A small image diffusion model, trained from scratch: arch dit.
Rows from block 7 of a small image diffusion model, named by matrix and row number. Rows with one number within an expert belong to one neuron, the router's apart. Each number is 128 + 24 x the weight over its row's rms, rounded and kept within 0 to 255. All counts start at 0. Numbers have three digits each. After the name is the row's rms in percent of the matrix's.
Before each expert's rows are labels from the 100 images, of 14848 (inputs lightly noised), where the router gives the expert most weight on average: "top examples" is what is common among them. Only what is clearly more common there than usual is listed. The data: retinal OCT scans (Kermany 2017).
# router: router (model.blocks.7.mlp.router.weight, 8x128), inputs 0-127
# up: expert up (model.blocks.7.mlp.up, 8x256x128), inputs 0-127
# down: expert down (model.blocks.7.mlp.down, 8x128x256, transposed), outputs 0-127

# expert 2
top examples: finding: choroidal neovascularization
router.2 106:151171124124101120162144147193144107116158144133111118159103130150096127105123119144113115110125129174149073096137115143053127125131158087120110129117174113092108118148151114118092152142115113112111137128115105135116115120158133106132120073113155124152116120152114160129092164178123161144128152118162137129092125092143162129126105106143140136145120158191155143145118080094130118121129
up.0 091:175142110150133126132111135150150159120097136106152133163142144110136136145114125177129121108159077112123119146103126195107138134138117137120080107142120120144131144177098128113171127118131085161146063114128142171079130108167155159109131143111176114098115128121126100111144129156116143143139137117080182110093165111084133155108150131125123124089138131136095111140110126100127165134121
down.0 104:116157125176170120114100134153152125136171140142102157118160134145133087117104135155125130085128138087107115100079125114117178122141170111130120101092127105162137114139109117131142127101142154125107180115092117116124158095137122120156139182126138109122124099116149105137112158131123153154064176124132151145103117091138146179102127121098119114173101109137175144140124117127140145116176
up.1 083:143147061132126109094156140086131146129118105192078097146134130122168123096107079113153097123151122128119109129113126090088096149146133122136179134192139127165148149152131130115137104131125120137106142138148127162134156148152128124080126087148172158140140124106149116143135167171151127154110145095152107085102107142148142114122148153121145128106158153113120127129159149137128111093121
down.1 086:135138118084155118145130142102151147053140093094132158140142108114118142104125106108127124147114128170124147172140135098173132121112154128134120160096110166131121122153117125121128131136122116126081147187095178119102104127174112116093116107158090086101134111121117127104072141154161126136165118099131148142087137126110125084160146147105124139147090128104131099114150118115110081107144
up.2 102:161133131136170094131147082044141171116108097127115129096131169103119131153083105137138154119129129147141146138134139087142115097111127117101096138113134126160140082122123110132109152110181084095083136119172149118180127117111138113140164144116103112146138143111133116158141083141124119143137147136125147141118113140124121099140120091113164128106117190126149114078084108114120129122113
down.2 107:138094113110126143132122102089146106120063065121137090114121143158129130134114112157154113132144089132179096129113095075103138139102117109120145124158112134152099173140132124114148146131156138134106129165098180090110131133145144129082145091138147125127135149132111116117099057146119098120131108123118123113140149154117121153179155125132108120138137148113102155096153166179137147118160
up.3 103:131120076104131157169110142111119149147132154109107157093116136106131111133124140095103152153155163141125122113138166132120161102137089124126139150128136114118132138113122091141185109106129139144176107108141141050130115125164104165142113092127121140102168138089156130188149099140157145134144095126084105156137116147135102102136186092119112108167150154131103122126145139123172140116116
down.3 109:188170070124132147083043106086156098136131129123142090106121123107146127097108134159115144111117141173112123104191118119130156140157132137136165143105096126106134117129088111141134141090137178099152115142166125104166109120088097124160132112126133132127147155131131139144138194138107088130121148120129102115136109138138152145154106125137132123112124108107113122103127124139099119143156
up.4 093:148137113133084144075115154107110106145117134091129120111128132116119132119139143109149135145125165107139121131066089162139155104140134147127130126134142160158110106124184113107089106136136134091145067125107130120089136079139113160108131167129158130177121099097117118057167104087135147122150151149152151150146118110124112114189131113113112126171135159119107114144151099139138122127122
down.4 095:169097115134153147092139145142093079142127141093116116141131126102135175152130127086135132113100139180111132145085150134108153134156133136112117132127137138122141145112129076121090145122083115124125117143079111080119143171136127186143109155103140137142092112125102154122122138098092164141084126092157109110175126142177143138141146132157128170087148121140128136133160147093153098135151

# expert 7
top examples: finding: normal
router.7 093:116178118124132082120131094142102116160112144138093117126123126122125136123124126122134120121141118154132128147139188129105068130173139147107098156111114173152126076109050143148099097123114134114159129137131116136164121158129069080134094142109098180147125144098130122142116109124121094128140142104103125135137115132111096104141152162129155131174139137124179166147148129124167161126118
up.0 091:122124155142126118144116125104150135111110152131127098114105094141170047126123145129137139137139139153103119122131136128143139140132137145147130137159140153138109122144135094137121105058098137165108116140108103098131098135130139146145145121105117144142198132126180140169124135153255097127128132102131117106132121120116113119145123142124140109106146142119108129107153114145154083142095
down.0 082:087152140116103153124143134113142128148096140129115131108142123139075128103146106117136111103128085143113111168167077135126155094147112137145147133139082106154145136112110120125133121133097122104147119096123125120120151065163112117100156118075088110040127136121140105117144087101147114115148081074124123133109119134149116128124097100123128104138100101176178135142116127122131138164148
up.1 091:090140126155101106130141122122113120123135125123117118128134102129110036133129124121148103083185147161126105141151145137138132137140143173131111119133083145142152081142108135151110124094133125133133092150119110136140121137143147104108116123121122164141203112140208113127127112128182090135133149108151123103153140145128089117134117114099140091144150121149163132128143102119141138148058
down.1 109:068146133134128159165113125111130137135129142135106103094142102108128123116103072105121134148147102170158134164122097134147168122142147179145146126094155107150140168111080112147096133134106141097133168111103120093123097127142122101085114125091134126099116110120149100110127087145168137146095106107125141112093109143107119122128127096121143124137111144181153154136078162085164140128168
up.2 097:162101187146135132126128141211158134128142144091113141150130167116128115126130104115143144075118081127113052060099119147161151147129109159152137155071139145121150107117124120118111131122144094128144112138154122129127127142110150129120159143113150112177175099162150121140120149126185150134138124089118123114138110138144126115164157107114108125126112170162137126111133127125128125120116
down.2 091:165124155075115110144124106135119163109124130104075114136159155090151170131140074120110091116137114139107155088096131091131127109125119158111137165139131107147122165082140113136119128101100100169144117148169147118148178164120138122159137068129125119090119122100108111134097114115124146128143135171145115129107132150173117096155138173106125075155107090151140134129137129159125133113111
up.3 091:082122125153116125126126140109125147116133124136127121139132181067109060134168142087144119121056142124117156155161122096158120108113113164119145135120117159138132109137119152201126108108108139148136111132118121134125106124114113129115110134135119138139147140124224174135127117131192121118135132141162130119108139155136133130098100149133123096139129101135171123089111138143133124126080
down.3 103:128095130151133176166103146095134105115120145145127142141146159155134128132167078126127164138072100139131137192137124173124136148088131155146183113161124082115111155115118115068109130144110134122133142140114124138131090106132088136114106159098152118114178134129133103087116106143154134061126139154096146116147134136096080107139146097147137114108113151138148150106095128135129125127122
up.4 089:108151174129136105070188145130109170114111153148144088167118139138112113116163143094093167185136130118128130113094125154136106154102122092157096138155121090153101145114142098148135132099157132159143105105124132125092087114140129152103124149134129120156148137091132167140130129201150143099140111119162178165155114123133127119113116115143108117085111159143146142130135146138145110113113
down.4 089:124135101127122159110216120126152111168102162156122136121126102124116128116135099137155119103123164095161122139126151160109109133116150115124144112133149093104111105130116154121141131130144138119118132149169116189154102099117137115120152181147108107113165154120106116105133116140157104116143112077076098141095144158109127110174124102164133168113153130136153139133177158121088093164120

# expert 0
top examples: finding: normal
router.0 095:146177072103068140161179130125131146109119134104113135156148162117128119141113129124110118107127091180155116104097102128083121119171107171100108130126144124108129119088099149136096120145135105134132108107120113104135169113155106143123094101129141142153128139149107142133116113091133146155127126095134149129110106161129129156137094100097122101186137103133210108131105120158152153118116
up.0 119:145142140122177147072062134135113108137112093170143058149147138107139137135147155149142147143118135121114160142137127141179117131130136149114105107138106170134159135127177161141112111127136133113075089114119148139165128126166120145115142171147130137106124101103132143094137122121117144120128120072095089128121131093128130153077138122134142114092155138130158139124140068134084146101124
down.0 127:099134134132109134176184123130093130124119174112130124125112123118113157104116138087133123102143122058148107135096122113102088130122096117115120146189132140162115094134143118140124126131120103146158186115132083155147118125153101129088125191158147114154144181102106115135140116089115140142120112081072125145127128101113125135172091142140123136127110097129140104127148167154118119125125
up.1 095:096141118133102133143098109144124114131122134134123147121114139122113121146149097136104139104101092160149097121143156121110180155120067137125088146181147152137154118127136127151113100115130092187090140128083111138118107112149123133148157115077146123136151097213137172114116130193162178136125135111118134127139113133139147102149141118111111129138128097154151153113126069140124113135125
down.1 087:159128135152128106158073106140131142144126158089128098084113150139146172139127169078095138143123116181127115082131104144139130126128142133159123118133130136128153124142129129098128169121139172168125096160133129128114165167094136177137160100110131160084160167153145133110117117165109106100112133128122151104128131169156122128156114128130124092081117104126142122138079179127159106129101
up.2 111:116144111122159120142133096112130156144136153139121154107133141113105127182139059141137146092115118143135095120117187133117241142137097138122107136108112103153108151172137121119132127080120098147149101160148133156111109121161103152138148113134119129141140129175136161129125107132151183142108113111080127163145134118122120115142162127127136113103135081148104125103113166131119138121119
down.2 110:122164081095087130121071144108147156133132120168152116066107123144140139122106108156137119102124157156178130117161145123149153144163154167151166140150112085119165113125075132132124134112124155127148115126147128108151131152044106132109118148105127117112160208144150142149119108116124117131136100147100143131111137147129153148160128117151112131104137174122118127117098138118139138118143
up.3 129:115140118093157141135092159154103076148196166178128115100131130143139118104146090124140126153132131125096131136102130144139146137124097161164150137159109181160159105184130116116118148135135156106126139101126129145077132154085144120104121110119167165158150090134135106130113151110141080128126133140131140096078103131115097112128076153123122132089159113105121121153138137123143095150127
down.3 113:130093118146087140142130103095151113093106123145106106078095106145094164117131114112123115131128168151158106152148108098129151139131135121123169101117121148110101127126092129118144105119131136136144114087139131094132112097132102124072134160142161124110133154152095095179107093188140113131132148103124104094092129139104133152151147099121104115102160148077078147080146153169121114122106
up.4 081:120114159130070093140159138153116112142089141135143114126151141146147131127141139140130106156152130142137127137108155151114156131127103130131070101116108150128142135199100133129069140120150122149117085156090109122139138106080162116098133132102105136107143122151115148204083116146114149136112134136108169156110171118132115133141146112130157109156147149164165130100103086078140118131106
down.4 096:148130128158097139138143159153147103136145136126103104111130139126132183122152069166138134120137119169163130118122111137120145136114114122132170122136110151121128148077138144131174144154153123148109185141145100122120200115108133149183098104139110109105123105127073124095111129140129111125119131121149100199106139169115118133148109138130104108121103103143067128099145149079133122129100

# expert 3
top examples: finding: normal
router.3 106:104092129186180200091137131094118080123140112180134140165119104147169146118137116140144122168130123090098128124104149140160116128116159099114135127124143130086101157135151138122141143123159129102133146101131132145120135105137133117114142185125121130124108142148120127136155074093130130118126127127115144126122132130097158147125122105124108145187128136079103144126147113073052131123128
up.0 089:147131157074128129117142128174120131172167152141131176081131116160139107119131132126128149118127119145089070149171150125088123132111136103155115134157131123178127163122076134129125113094130134120125116097118126151124141166121119156122131114075139164134159115155163123126080135116139132153123100122093102075073138143152134109125071148107117136167149156109122150148129171134128132129118
down.0 086:128154123050124152105156105166068089095120114112150100162144135160132161119125123122107147119160154116096142121166119136145122147159114129120141111096114175126109151135125157131079093155110133155147118083123101140120165132123123105109142112115078125135138106127101121101130124082115116131113104113106104138163138107088105122154140092094121088097073128086118116125110117093137120110140
up.1 082:139110104118142160145130156159130144109159132128145132106114098138126122121148116134105164124145182124112090120175076125148181136138112138162165164162191146096136126113152107153155107089150144105146106114103139133127118144119126139114144100178137096170188113132157167126174137169160160116082114128128092102106089130113145107119142139136115112119121127130114117130109127083110099119120
down.1 084:156139119103157167088155112173150114124136138160147126139141138142123097138122131176167127108139113143121103055141116169116160137114089105099098118128131155095141161066133140136118183161133148135109137129150123165092144103118193142094135110101136117147167095100078135138144112138149079147138134127132137138147136122119092106140165139102133147134140133151119150126129150159149110105113
up.2 109:176115126132119146124162138123153180143135142104169114098136146123137122183161118131103109130139121144132124122113101131112171103129103169155086135136109163163118129129146115137139115120154099113128107122085107091098183190130140142123082131142145123185167114153154135148158152127132119132123093155092111085106109123069110118160123115125118101085119145156140096110108151118112126105115
down.2 104:152137125116106136108103114156105151145123116121130146115098112123078132102090164147186141101108142120165116130139143106097109121149100112128176135156124093148146125129113121135135131140139166110170159137150184130094118145100132157153148121079169149142142107150111129160141085202136125134173109160099095157102143168099092124135161109149155137114135137127121121121117151157082135127119
up.3 097:112128138158108125117154128150105106139143083137131140134155127100138125125119139146137080130119160176123127097115140127100105157128126119100083106208090164126118103088139157155116112098090097090155113122135167124114174134107135103126114129128192113160125128143154099163132121130114125140091114159085119106079161152118143130132151087121108109160135164149160131108137138139097132126098
down.3 092:108113104130100167119130100144089118123113078125116133117133144095165175106135195112107091136127146135182102119110140100130151137152133147167108136130115134148170155109113122157090113125120128098159088176096178136154125131117104121194106171144084114123127104138129132142104136109131127145159131172115117135112133178122119113130137164136123093164099142141127148134142111092147133106111
up.4 103:110146137126141110139106145139094139158141148092073091163174128147135116119129090136140137114140117145175165136158109165088132172161114139098123067117159143113145136106131144117106152186089140115161121109124109163114127110130157110102108114135143133122109111095121125143120129127115126127099144138137125097092184099114153194164081154146118129116108111135133122144160125159158169132127
down.4 093:098154175123141092088089116117094163148170149085145140051132146127133146140128134096111131124110127112129174149130099159116097137113164163138153122129160138101141108127122126109147153106120134116122110124148101106153160131116148151153124120096166133182132148142138181120114086141131135095114182128111155143115122159173104128111096120149140136093148142109123104103151167094115131101114