A small image diffusion model, trained from scratch: width 128.
Rows from block 7, named by matrix and row number. Rows with one number belong to one attention dimension. Each number is 500 + 50 x the weight over its row's rms, rounded and kept within 0 to 999. All counts start at 0. Numbers have three digits each. After the name is the row's rms in percent of the matrix's.
# v: attention value (model.blocks.7.attn.v.weight, 128x128), inputs 0-127
# proj: attention output (model.blocks.7.attn.proj.weight, 128x128, transposed), outputs 0-127
v.62 096:449482505547471548484473538485556527537546484488565543495531536478499505489496549494513539553503471522484526509500423481432485547479415547436509467489505519494482608567586522527570474589508441411487505485452469572609401485480501531490561457450557419464519389410473548493525536582423335517477468589477441431398504631547547517430502476489506511505377485532558495438522524536437490501475
v.63 081:476444514440552479559390509492523593513431438498538551491517497543524495526488606430500580557586536485493466503466510424514448503554565548473525508487530380435487406473506486502548529537523505575438393474417516481480517497534541468573537523465522548501468617491519543489500481631502570431447440405508458553603511549413493445546547500436565533475555534465515486463599401512473528515481
v.64 085:550605477514550527463482518397473586473460500461530514466446514496554494516547591469452521406504486534509560466554483478617464553489454524560491552441453496430505522505568470531504493432538497530374628501437491403526426477443500546465585515462481409485497606433490498484539473337536506496545499486501474470519467538476443456464574475526504439528457472377490458427500494529431482442450
v.65 099:513462494481511523516451499564460585474451575571421483582465508516411513476503429520453522569410468492529464474409498492486396478496513544527519518548519470588552516495394496500537516505527531502412423485579525585355525418496537464459566478490474489526511628565527426448487499552525585434480489405529608455490434467544480488575419465510458497456552566539552502514467539583559512544497
v.66 096:502471476432537521457540495393534557485423498565525448515488428469565489495483424533555502512491489482502470464554502473539500420536524488476483516448501531448543557459496477372461473460523556476435464624495547539482583522406456584411482554486469501504484651557463611535444508345541583570407435518477496538552481521529511493518489537535475492582516396411475518568461487515524519498507
v.67 084:514540555496502443441443551531473450512479520427442471454438564588510462442542635586456496446537573530526444515466490479446489498425606427505525547515503517556531507483412523519524561503544419430679544460559432509526533458649533484420518544439539561555517408433522482511495495458543571444544476491518526463500471512465466461417546527477496545466509521546534496479456415460541490455527
v.68 095:490476499464493463466502539572493418534544462442495400495499448475525504392591546516459459619571530499531500484468487532489541538515473462486524489530490605491472513529515523513563544490475565471607498509510459477496470395568587479463552496508536494495477325366496519449535524431532536515471464549498507585556518537492505574360580494510451521503495490533495483511510362385462508544564
v.69 093:470467437476528506500545432439535436561636392518590574524588427503560492491460566394561490551556469472476534489550499488521475499481495493445443504465450449488457465498510517472622462498475530585540503510552487458502467544365477459530472552554491530461507575484523446577551396579458384491495563523443500582478585504475470465496453484505585487497506447439520496450595475487436528577512
v.70 078:453489488477454458448603520598457483529645662407469499441539557613531507438513507504535436484453523542465528507520497499505570487551485501488533534405504545579478480497497507516488524528504502466614574583454416526544535523547456500466496471520467568465467418457547479561431608422490474530529522456492520463551566561621526515469463550501513489499465483451445473574507571472487492393524
v.71 072:556454537609571489566617407585529480491504462559530501538470538489506458523532449482510513432535500484449590522493584461443467494530482507533481492533467500495463388479413488490520497517424572475453461416504558496431555557491461402568460508547416552496487516625472446574524437579490425541471527481529430429467543467455484484545423564431425453508466563416538503522506416522588521522450
v.72 097:473425536469480476426573534509447359538536514517497399511584494531564488473545393514479481557502510491488506523488489541454491599424554468514535432438486494582491417565513548531533492555484465393504526443431572564579587422555585531582474478482543523486485355564469563474480533375466440459468479559513586556504541582544546523463547517554502544492502499514446500487504510534501495476528
v.73 092:495561488499486502459485538450482496514601518511476467441469407541620509481559414575517510409551470497488464518558465530508520476482511455483459487399481498470453555512562564446536481516499477441512599538439471506543539479376546613534520499504546468457534388611475549430443583380513459543473505582439590557550494559560574541490491479500488526511507444500413477536389526442469460463519
v.74 093:547395509560508479571521501497489490545433447542485429563582481488471516552526415425521489496445477534437491535539567484432419550560482525485474501472448505527490380533479585517423537564430556480483414560480562442417572546544536468570410523528482523520458492464528538587541467499475495436475478484458519410519524458433468575581489587522470509570526456486595518497529585636565536574505
v.75 088:471417494531519477545638466539580495485474533596505529549475493523477519550504466460469456572449515486431561531477528490421455467563407544472482549510475467525541406515462498444542453505370530465641389463554539478424539452470507454542506469519499530511522563451493451576537390582493491471544497506559453473456488430457475477517395570527448483572512575484571504547616535505529498565507
v.76 089:466398522535440471507433487627502498547502552437433558565475514523460468484542486487435458566512525565452530497509518554433373513493419538522433490643515520619418490603459530498479499532517486476490430507538514485396496472474472472469495505504523583462512484435532381531491409561548499515478460476525583431500508518499468499523484513463499526487498473549641480533487511670522512519516
v.77 093:574492507506532527549382499531513591491544508480491572480459553507448473560537553497454508447482497482458434475586522479515522486554431571518513526559428563377525414376445481480440540523481562568403446532585413420459554564525551409432557560523576447531462546465539541563477438482497611423476472429511443518541529453480457500509437509467478480573549494528566502500501442582489518509497
v.78 081:498438495466483497508554437444493552532491489566489601493500461453428490585516487443562504542475537563516485521413569466477515557569492529503483524448463483471541509424432476539383477470415466573391415556555458565502521504484455397477494500554414473534499627455479494536446484565484455550521516394566518442517563556442481488640401549457470449467536541449521430544555501536515495550455
v.79 083:445464448538457535514493475611597518476591473569484502532502436381435529475464409553505503544465452446452493487531527497439505579545487465463472508581599516521453533460523486517470528485531569567456467484571462596488531544434519439506433495487524468469478536622448487453435426666484444470444501511403570540516498489399521522561402590529560510468526538537523500498445536471520505509454
v.80 081:461399514422509429478586543519501475526555451452513409535521575565471468526513475539413557553534515458533411473575522471531487467508566514556530559417510592520639444347442514494515537494531565470469388550511462573560511449409534455450530485531521459548497608492494555379490505502444555477420480512546496553437512544517507477500476475549550492541443493538518478551487494444529522578519
v.81 087:508481395491565537511510493516498461459401554558584346528575511493492505515403447434485507672494528456522555474471499544545615426474536501419610496486521418534591552490596483504569463482484498510470535463492537504556395413570441500521489438439548487467467545475516549461534573558478479480535500466474482452508597476534521494477490449492566516512510421571494476460454477547468515512533
v.82 088:445525448505481551535401414561492524488457436555501483538459399459452548492442466505496607527516495467523502487421461521495472423435504464488484498574586465426405579531523503470530508467474584574483529507511499488497436434455450501580494494499480471498498488611449482395499543612495363572529549446523563455560461458434488490497549491436491531452552464599515553531512583596533464597516
v.83 080:535443467492493435555494544483441483508488365497406495452574530535519496545503495506493513459404547523554413492392526522476538496508545505522438547407535548473671510412496458573508467504505453477549420431451485555563480465558524528529481539446538524552477523455503556500508522574458577504517445527495382506476534517489537501535551533536499468526528572554514483418663543393581493525512
v.84 084:540470525520548464498514474561550573486540553435489583501415510485443460533560613522519477388513536560530487481489568478468415481556485530550469539540508580470507508495427465434511454443473449484577434498493516488422485583447376498451501589502437516534510521481480443592490446632531536554497446406507500422495405520487456466494550474452453505400486607524520547575488586468565482562483
v.85 095:489528493428526520478402550565450569449411517511423452504457490572446509489472500597497507503497500537542425496458468560478518490429665409503563540532640476502562546497504480464467540478501441527551539409546425552460474441613541480459525482489551458547482533484509531402447544510537623483501524475541490441475404484454550491494522516488565520426468539602526551453446579513530461462484
v.86 087:545524499550563518489547490496500486494576447474682464440518518498530506445524603531500570485534543457487547500627486485552574574498487528465583522499497457534473520506638498474543504436522531446509606348511424456590397510532448512519482461469466484475508472503491559463583564475470383557502516469516433566500541477466524521428484473464573475541471541491438485496513423424441478493486
proj.62 099:591482573365542477432509525489449480456510456531489464540501452535488559497537482527491494476475524441419560529450544478519490508540488500497481514539511506455487562539525524506472503431486469500546430487468557491516471515410464531449493487523555460525509669464374468491485479372482329473566525588574401623542511501559524512524519497513485493469484537528585475436566588593505473439539
proj.63 082:557543514626403486455626534517581576463520589522453537539444531456457569539532426464492488469529404527442606449492489498478542576447478506450526475514514545551513439495595482536552503587525580520544429486470436450573560499531506495487556519531539489555523478470497428484486501419518586539374469471512412392471478521497516479513526511471487528597508547557505587513449412527501462519443
proj.64 095:409371381566439539481540457475510490546541522455585580406480493514487524499493451440446554540493532521496511497564473533407559480475479458457478504461566476538519532509555499540475492456465537488531566537472426480516428536471513514481551413431454529515483463475586592507527385439514545534487400478303425562517507523450527496523535509523482533496475531526415508471517449414472402496465
proj.65 107:489588592471436492634520547407461543446503472517454477598483507494495525517526428501503457457504409528445522507455480537512580519511355431535409502500538496401505482521466463505543478553516575524567423443509449480456527552448512426511516565548503496478473597462466428456398520539482533527483524497553531418525481484530455473549448499526493426633414534536576519448434593515523512508442
proj.66 095:600462465592408489588498492503525470455500488529460567471481534516476444583497473531509503567491432472482548443566507477473506428484485478456446525532582525519520530571490503479503498501462594545443469551404499592436474451442468422462492337461489493536505672430510563526435483469505612506523471495489456493556467393481489489522499488537524514545481453486410521480501416491572533395430
proj.67 099:469469625383453541485485519490490561502526458587605496475485488481530515512441401559504431518505461469491573595523517516572484503555494498450561517470478494466510439489422514469447460565446490465472525492427525390533474532525492525511564532582576475483534385463501429483489596555501527522501532488581620606504503406477478502529555568500499409413569572484563444455434481558490446493512
proj.68 096:531558489480488469372349487522461530483483483534511542445539458431506565528490578443494486442485510428508600514495517467559442534484534465550513524493483531520428503571474494546455460526536499486440588437408588479496531570534540499537546533591484516510464452543422485494534527601501473466596442478635574584480531505535482505555502492511445522416563392538529530519514353488460460518454
proj.69 087:556479377628495466397573517542540524528446528423420519526580547485536528470503530477487532519509486575534373411470527427426499517474550504559507504576521514545512480471568508502608528534540588540502519496610569494517547475523529482486501462441448520476496432512521590556546503458485412567548413495532436448507504511562487546527505462471494594516536402502413540471561411571509498551463
proj.70 079:519471477542559613509394525435432455511446489501512468440531542454561494425536540491529500500476538531536467602508505472567508460498444538569555506577470527444490515484534471525502486483460382520509537537406528533517452480548527496450496566552499413420471432528544435582509546534489450521435575451427607607439535382485551510426526468404496497428460493439573451447527471504490525398570
proj.71 074:461542545382469536493512533444491529505532521552478462567531501532506434478566507527518477661523555552478309453508441440491530449476463527539535512438554507533525510450545514486601540469502495516597556494572558543442572446514509513548511570479425423506490575591549501489565517401512438495504604478399458443498497559521483495455566479493516412517567493548478543586524542467499507491489
proj.72 104:548471505431561492476428464462495382519474485555558526440466485497526534490483601527524518454475506536532488438524521518495420536526537557467545521579473550543508441541465542520468474471520502491515599443414561620458424498506553556555510506547556533451497509569493412461492478516506471504515578583524741558483487483534516502451547510556513559453416472487600484478489385534466473463528
proj.73 092:483359449552536526507497435447468388503428448525494463446458489555518452443495607517496490526506502438577554510467576514455451505521596547514570497541479539567501514569492498499537502528543482481448559510445525615428488569496527548454549426546551486472528461602516559517515482538540577464430503591483591601577493464622484503457529509364503481441460438478503537536492429434499511500501
proj.74 091:525492446401420551537603532467445447431537503489495563581527524488558558482532509464477527616501446526449470495544470558481476536464520526501488527527481488465536454519604546487484455379546544448434491532497491486471487499511543469496533530497515577455527700518492491462568513391523386570500516517410481559502481464408533532433511507548500537584546498447370471507514584479550455510500
proj.75 090:533585530422478507481515569565470557457498419506396515563503453477500487448523497483522519515509610594412396426452534425606545473498394496535446511550538462500488501490529488493578553494589461557601477495530623488536492578441480460544534459515450482569457627487526445553523542457493401484495523472511352404521523522491472439460546444479494488516534468533459510519537515525489493463477
proj.76 096:558575578462516470445580555419460526460499472435532442616543489509499515538477537481433462485473499437494416564535504574477543480528377457515539522377491470433458559525543562474504485476522494475548470489473528339528559546454475431475529586514509565481515595497429466463475606550469375459544582525364502521525517528518478504462456518521481431535486558469487448484497561551483486484527
proj.77 109:540526529541383526590586485483500559475506511462493486564502480475492521456563428440458503605488428430414657550554465528574505527479454444527476474407577437441446495498535459511495508493536588470521354578593464449538547559549565449473552549487521531528511567466537564502484492470538533494620419463459436492469487525468482508508527513406494442518600539479469525493502508469526488559477
proj.78 087:528521579568534519598527551504511594540514576511551494569530466550471475509489439540437527484505396476488492423474482568508548527482368435510540499581568506455525573473480498524457510429525509522525431478504454564541518488525468417531488541407410505484486512379508440461382523433460467549462507441402463475546496501422518447474542489523450445631476557556504594497518542583511581536486
proj.79 087:614584472511626440448447558469539543395419542445396411614500510518508434580445566553477489519505483525522410503440505395503474496520496498487475512510495511509463484497440507487566522537496485502499473440629575521552603439507460554427480602545531544490480531572514431468473560569482487504536454524595515414507496517515458526484428534539465511581531494539505570551520566493482564472508
proj.80 091:574611612517479553624474514553538441482479493514492538509497533507491539551496438562452531575502475443484587507568532498556538458523447496466471471631492495474500416511447513482455519501514481530548462541421598643494462536452500431500525431432531500537468545468445511491434470546461542577616468476575519380488508499476543480512467484531453555516499453488487579550465446523528564567374
proj.81 097:528560475528420387435416477574439490546545539503480554456421513509462481538515519428506510423461435561418421526557469483455466447489496461483329501605503520470558567410474466473495522471526494497414526513548482552537458476397431523522538606525528489527484497501452513520534390520512469546480526484542497565523491509495477490498470468549514520551428356505636465429489533528464514484436
proj.82 097:531513523509480403487539484429398533496501570503521466556414480529451458516528498490556458425525476533475437519472532487441546492506528524469395490496464475504476469444494506454573534581540556496440609463598513469467589549527527502564545594474445478462485473533516568491501514557512466421486536574531501582508472560573460463497349492467542511598449424435501472578578602481561540620446
proj.83 082:530551501437519549614455543591530464549552491566478598446430477527515561577496436611475534534522464415483672589424496563569486494551524574487503476597483508438497536504448507527541464476519416507458421461495524542499432531518466547520502398569491491505501467453393485501471551438466533490479433469563513451471529509445545504530508532532502579486520569531581490472519571574531567553466
proj.84 096:440571526428406504564583512431480523536507469521538432566550502528513441529447396520464512563537458504550445563478392549475547497478385442514549460451507502482513538483506493459566527530499451493494342467452499396513570491509457467474499469456452507522501447495511559446479637483482476517443492441466467484500510425535527517521461495471467389501592637522433428530555598528525505547466
proj.85 090:486598606459432485557442536495486561480524474551456537524463529526488468477507399559487482461522441482482639582530532544580529515564540494482438486527517488454501483459397479463455483518553455482453512489482456432448461522485500465506490484558585521499515436397482444512458457605527593471482606513591600536492490485482502493553432523470451450534417578473626464449436632528518523495521
proj.86 094:439481432494498442399510441574491538549496534478512504426490506489512503525499535455514558535500582582511449428655478399458520506481595464500487495527539483531529538466521503448541507451449548467490596497625527590477508460529457560511503579453462539479482379635557542483604501540483487466557485453471483534481513542492532501413545539480499610407472394528455528496549426469485482439491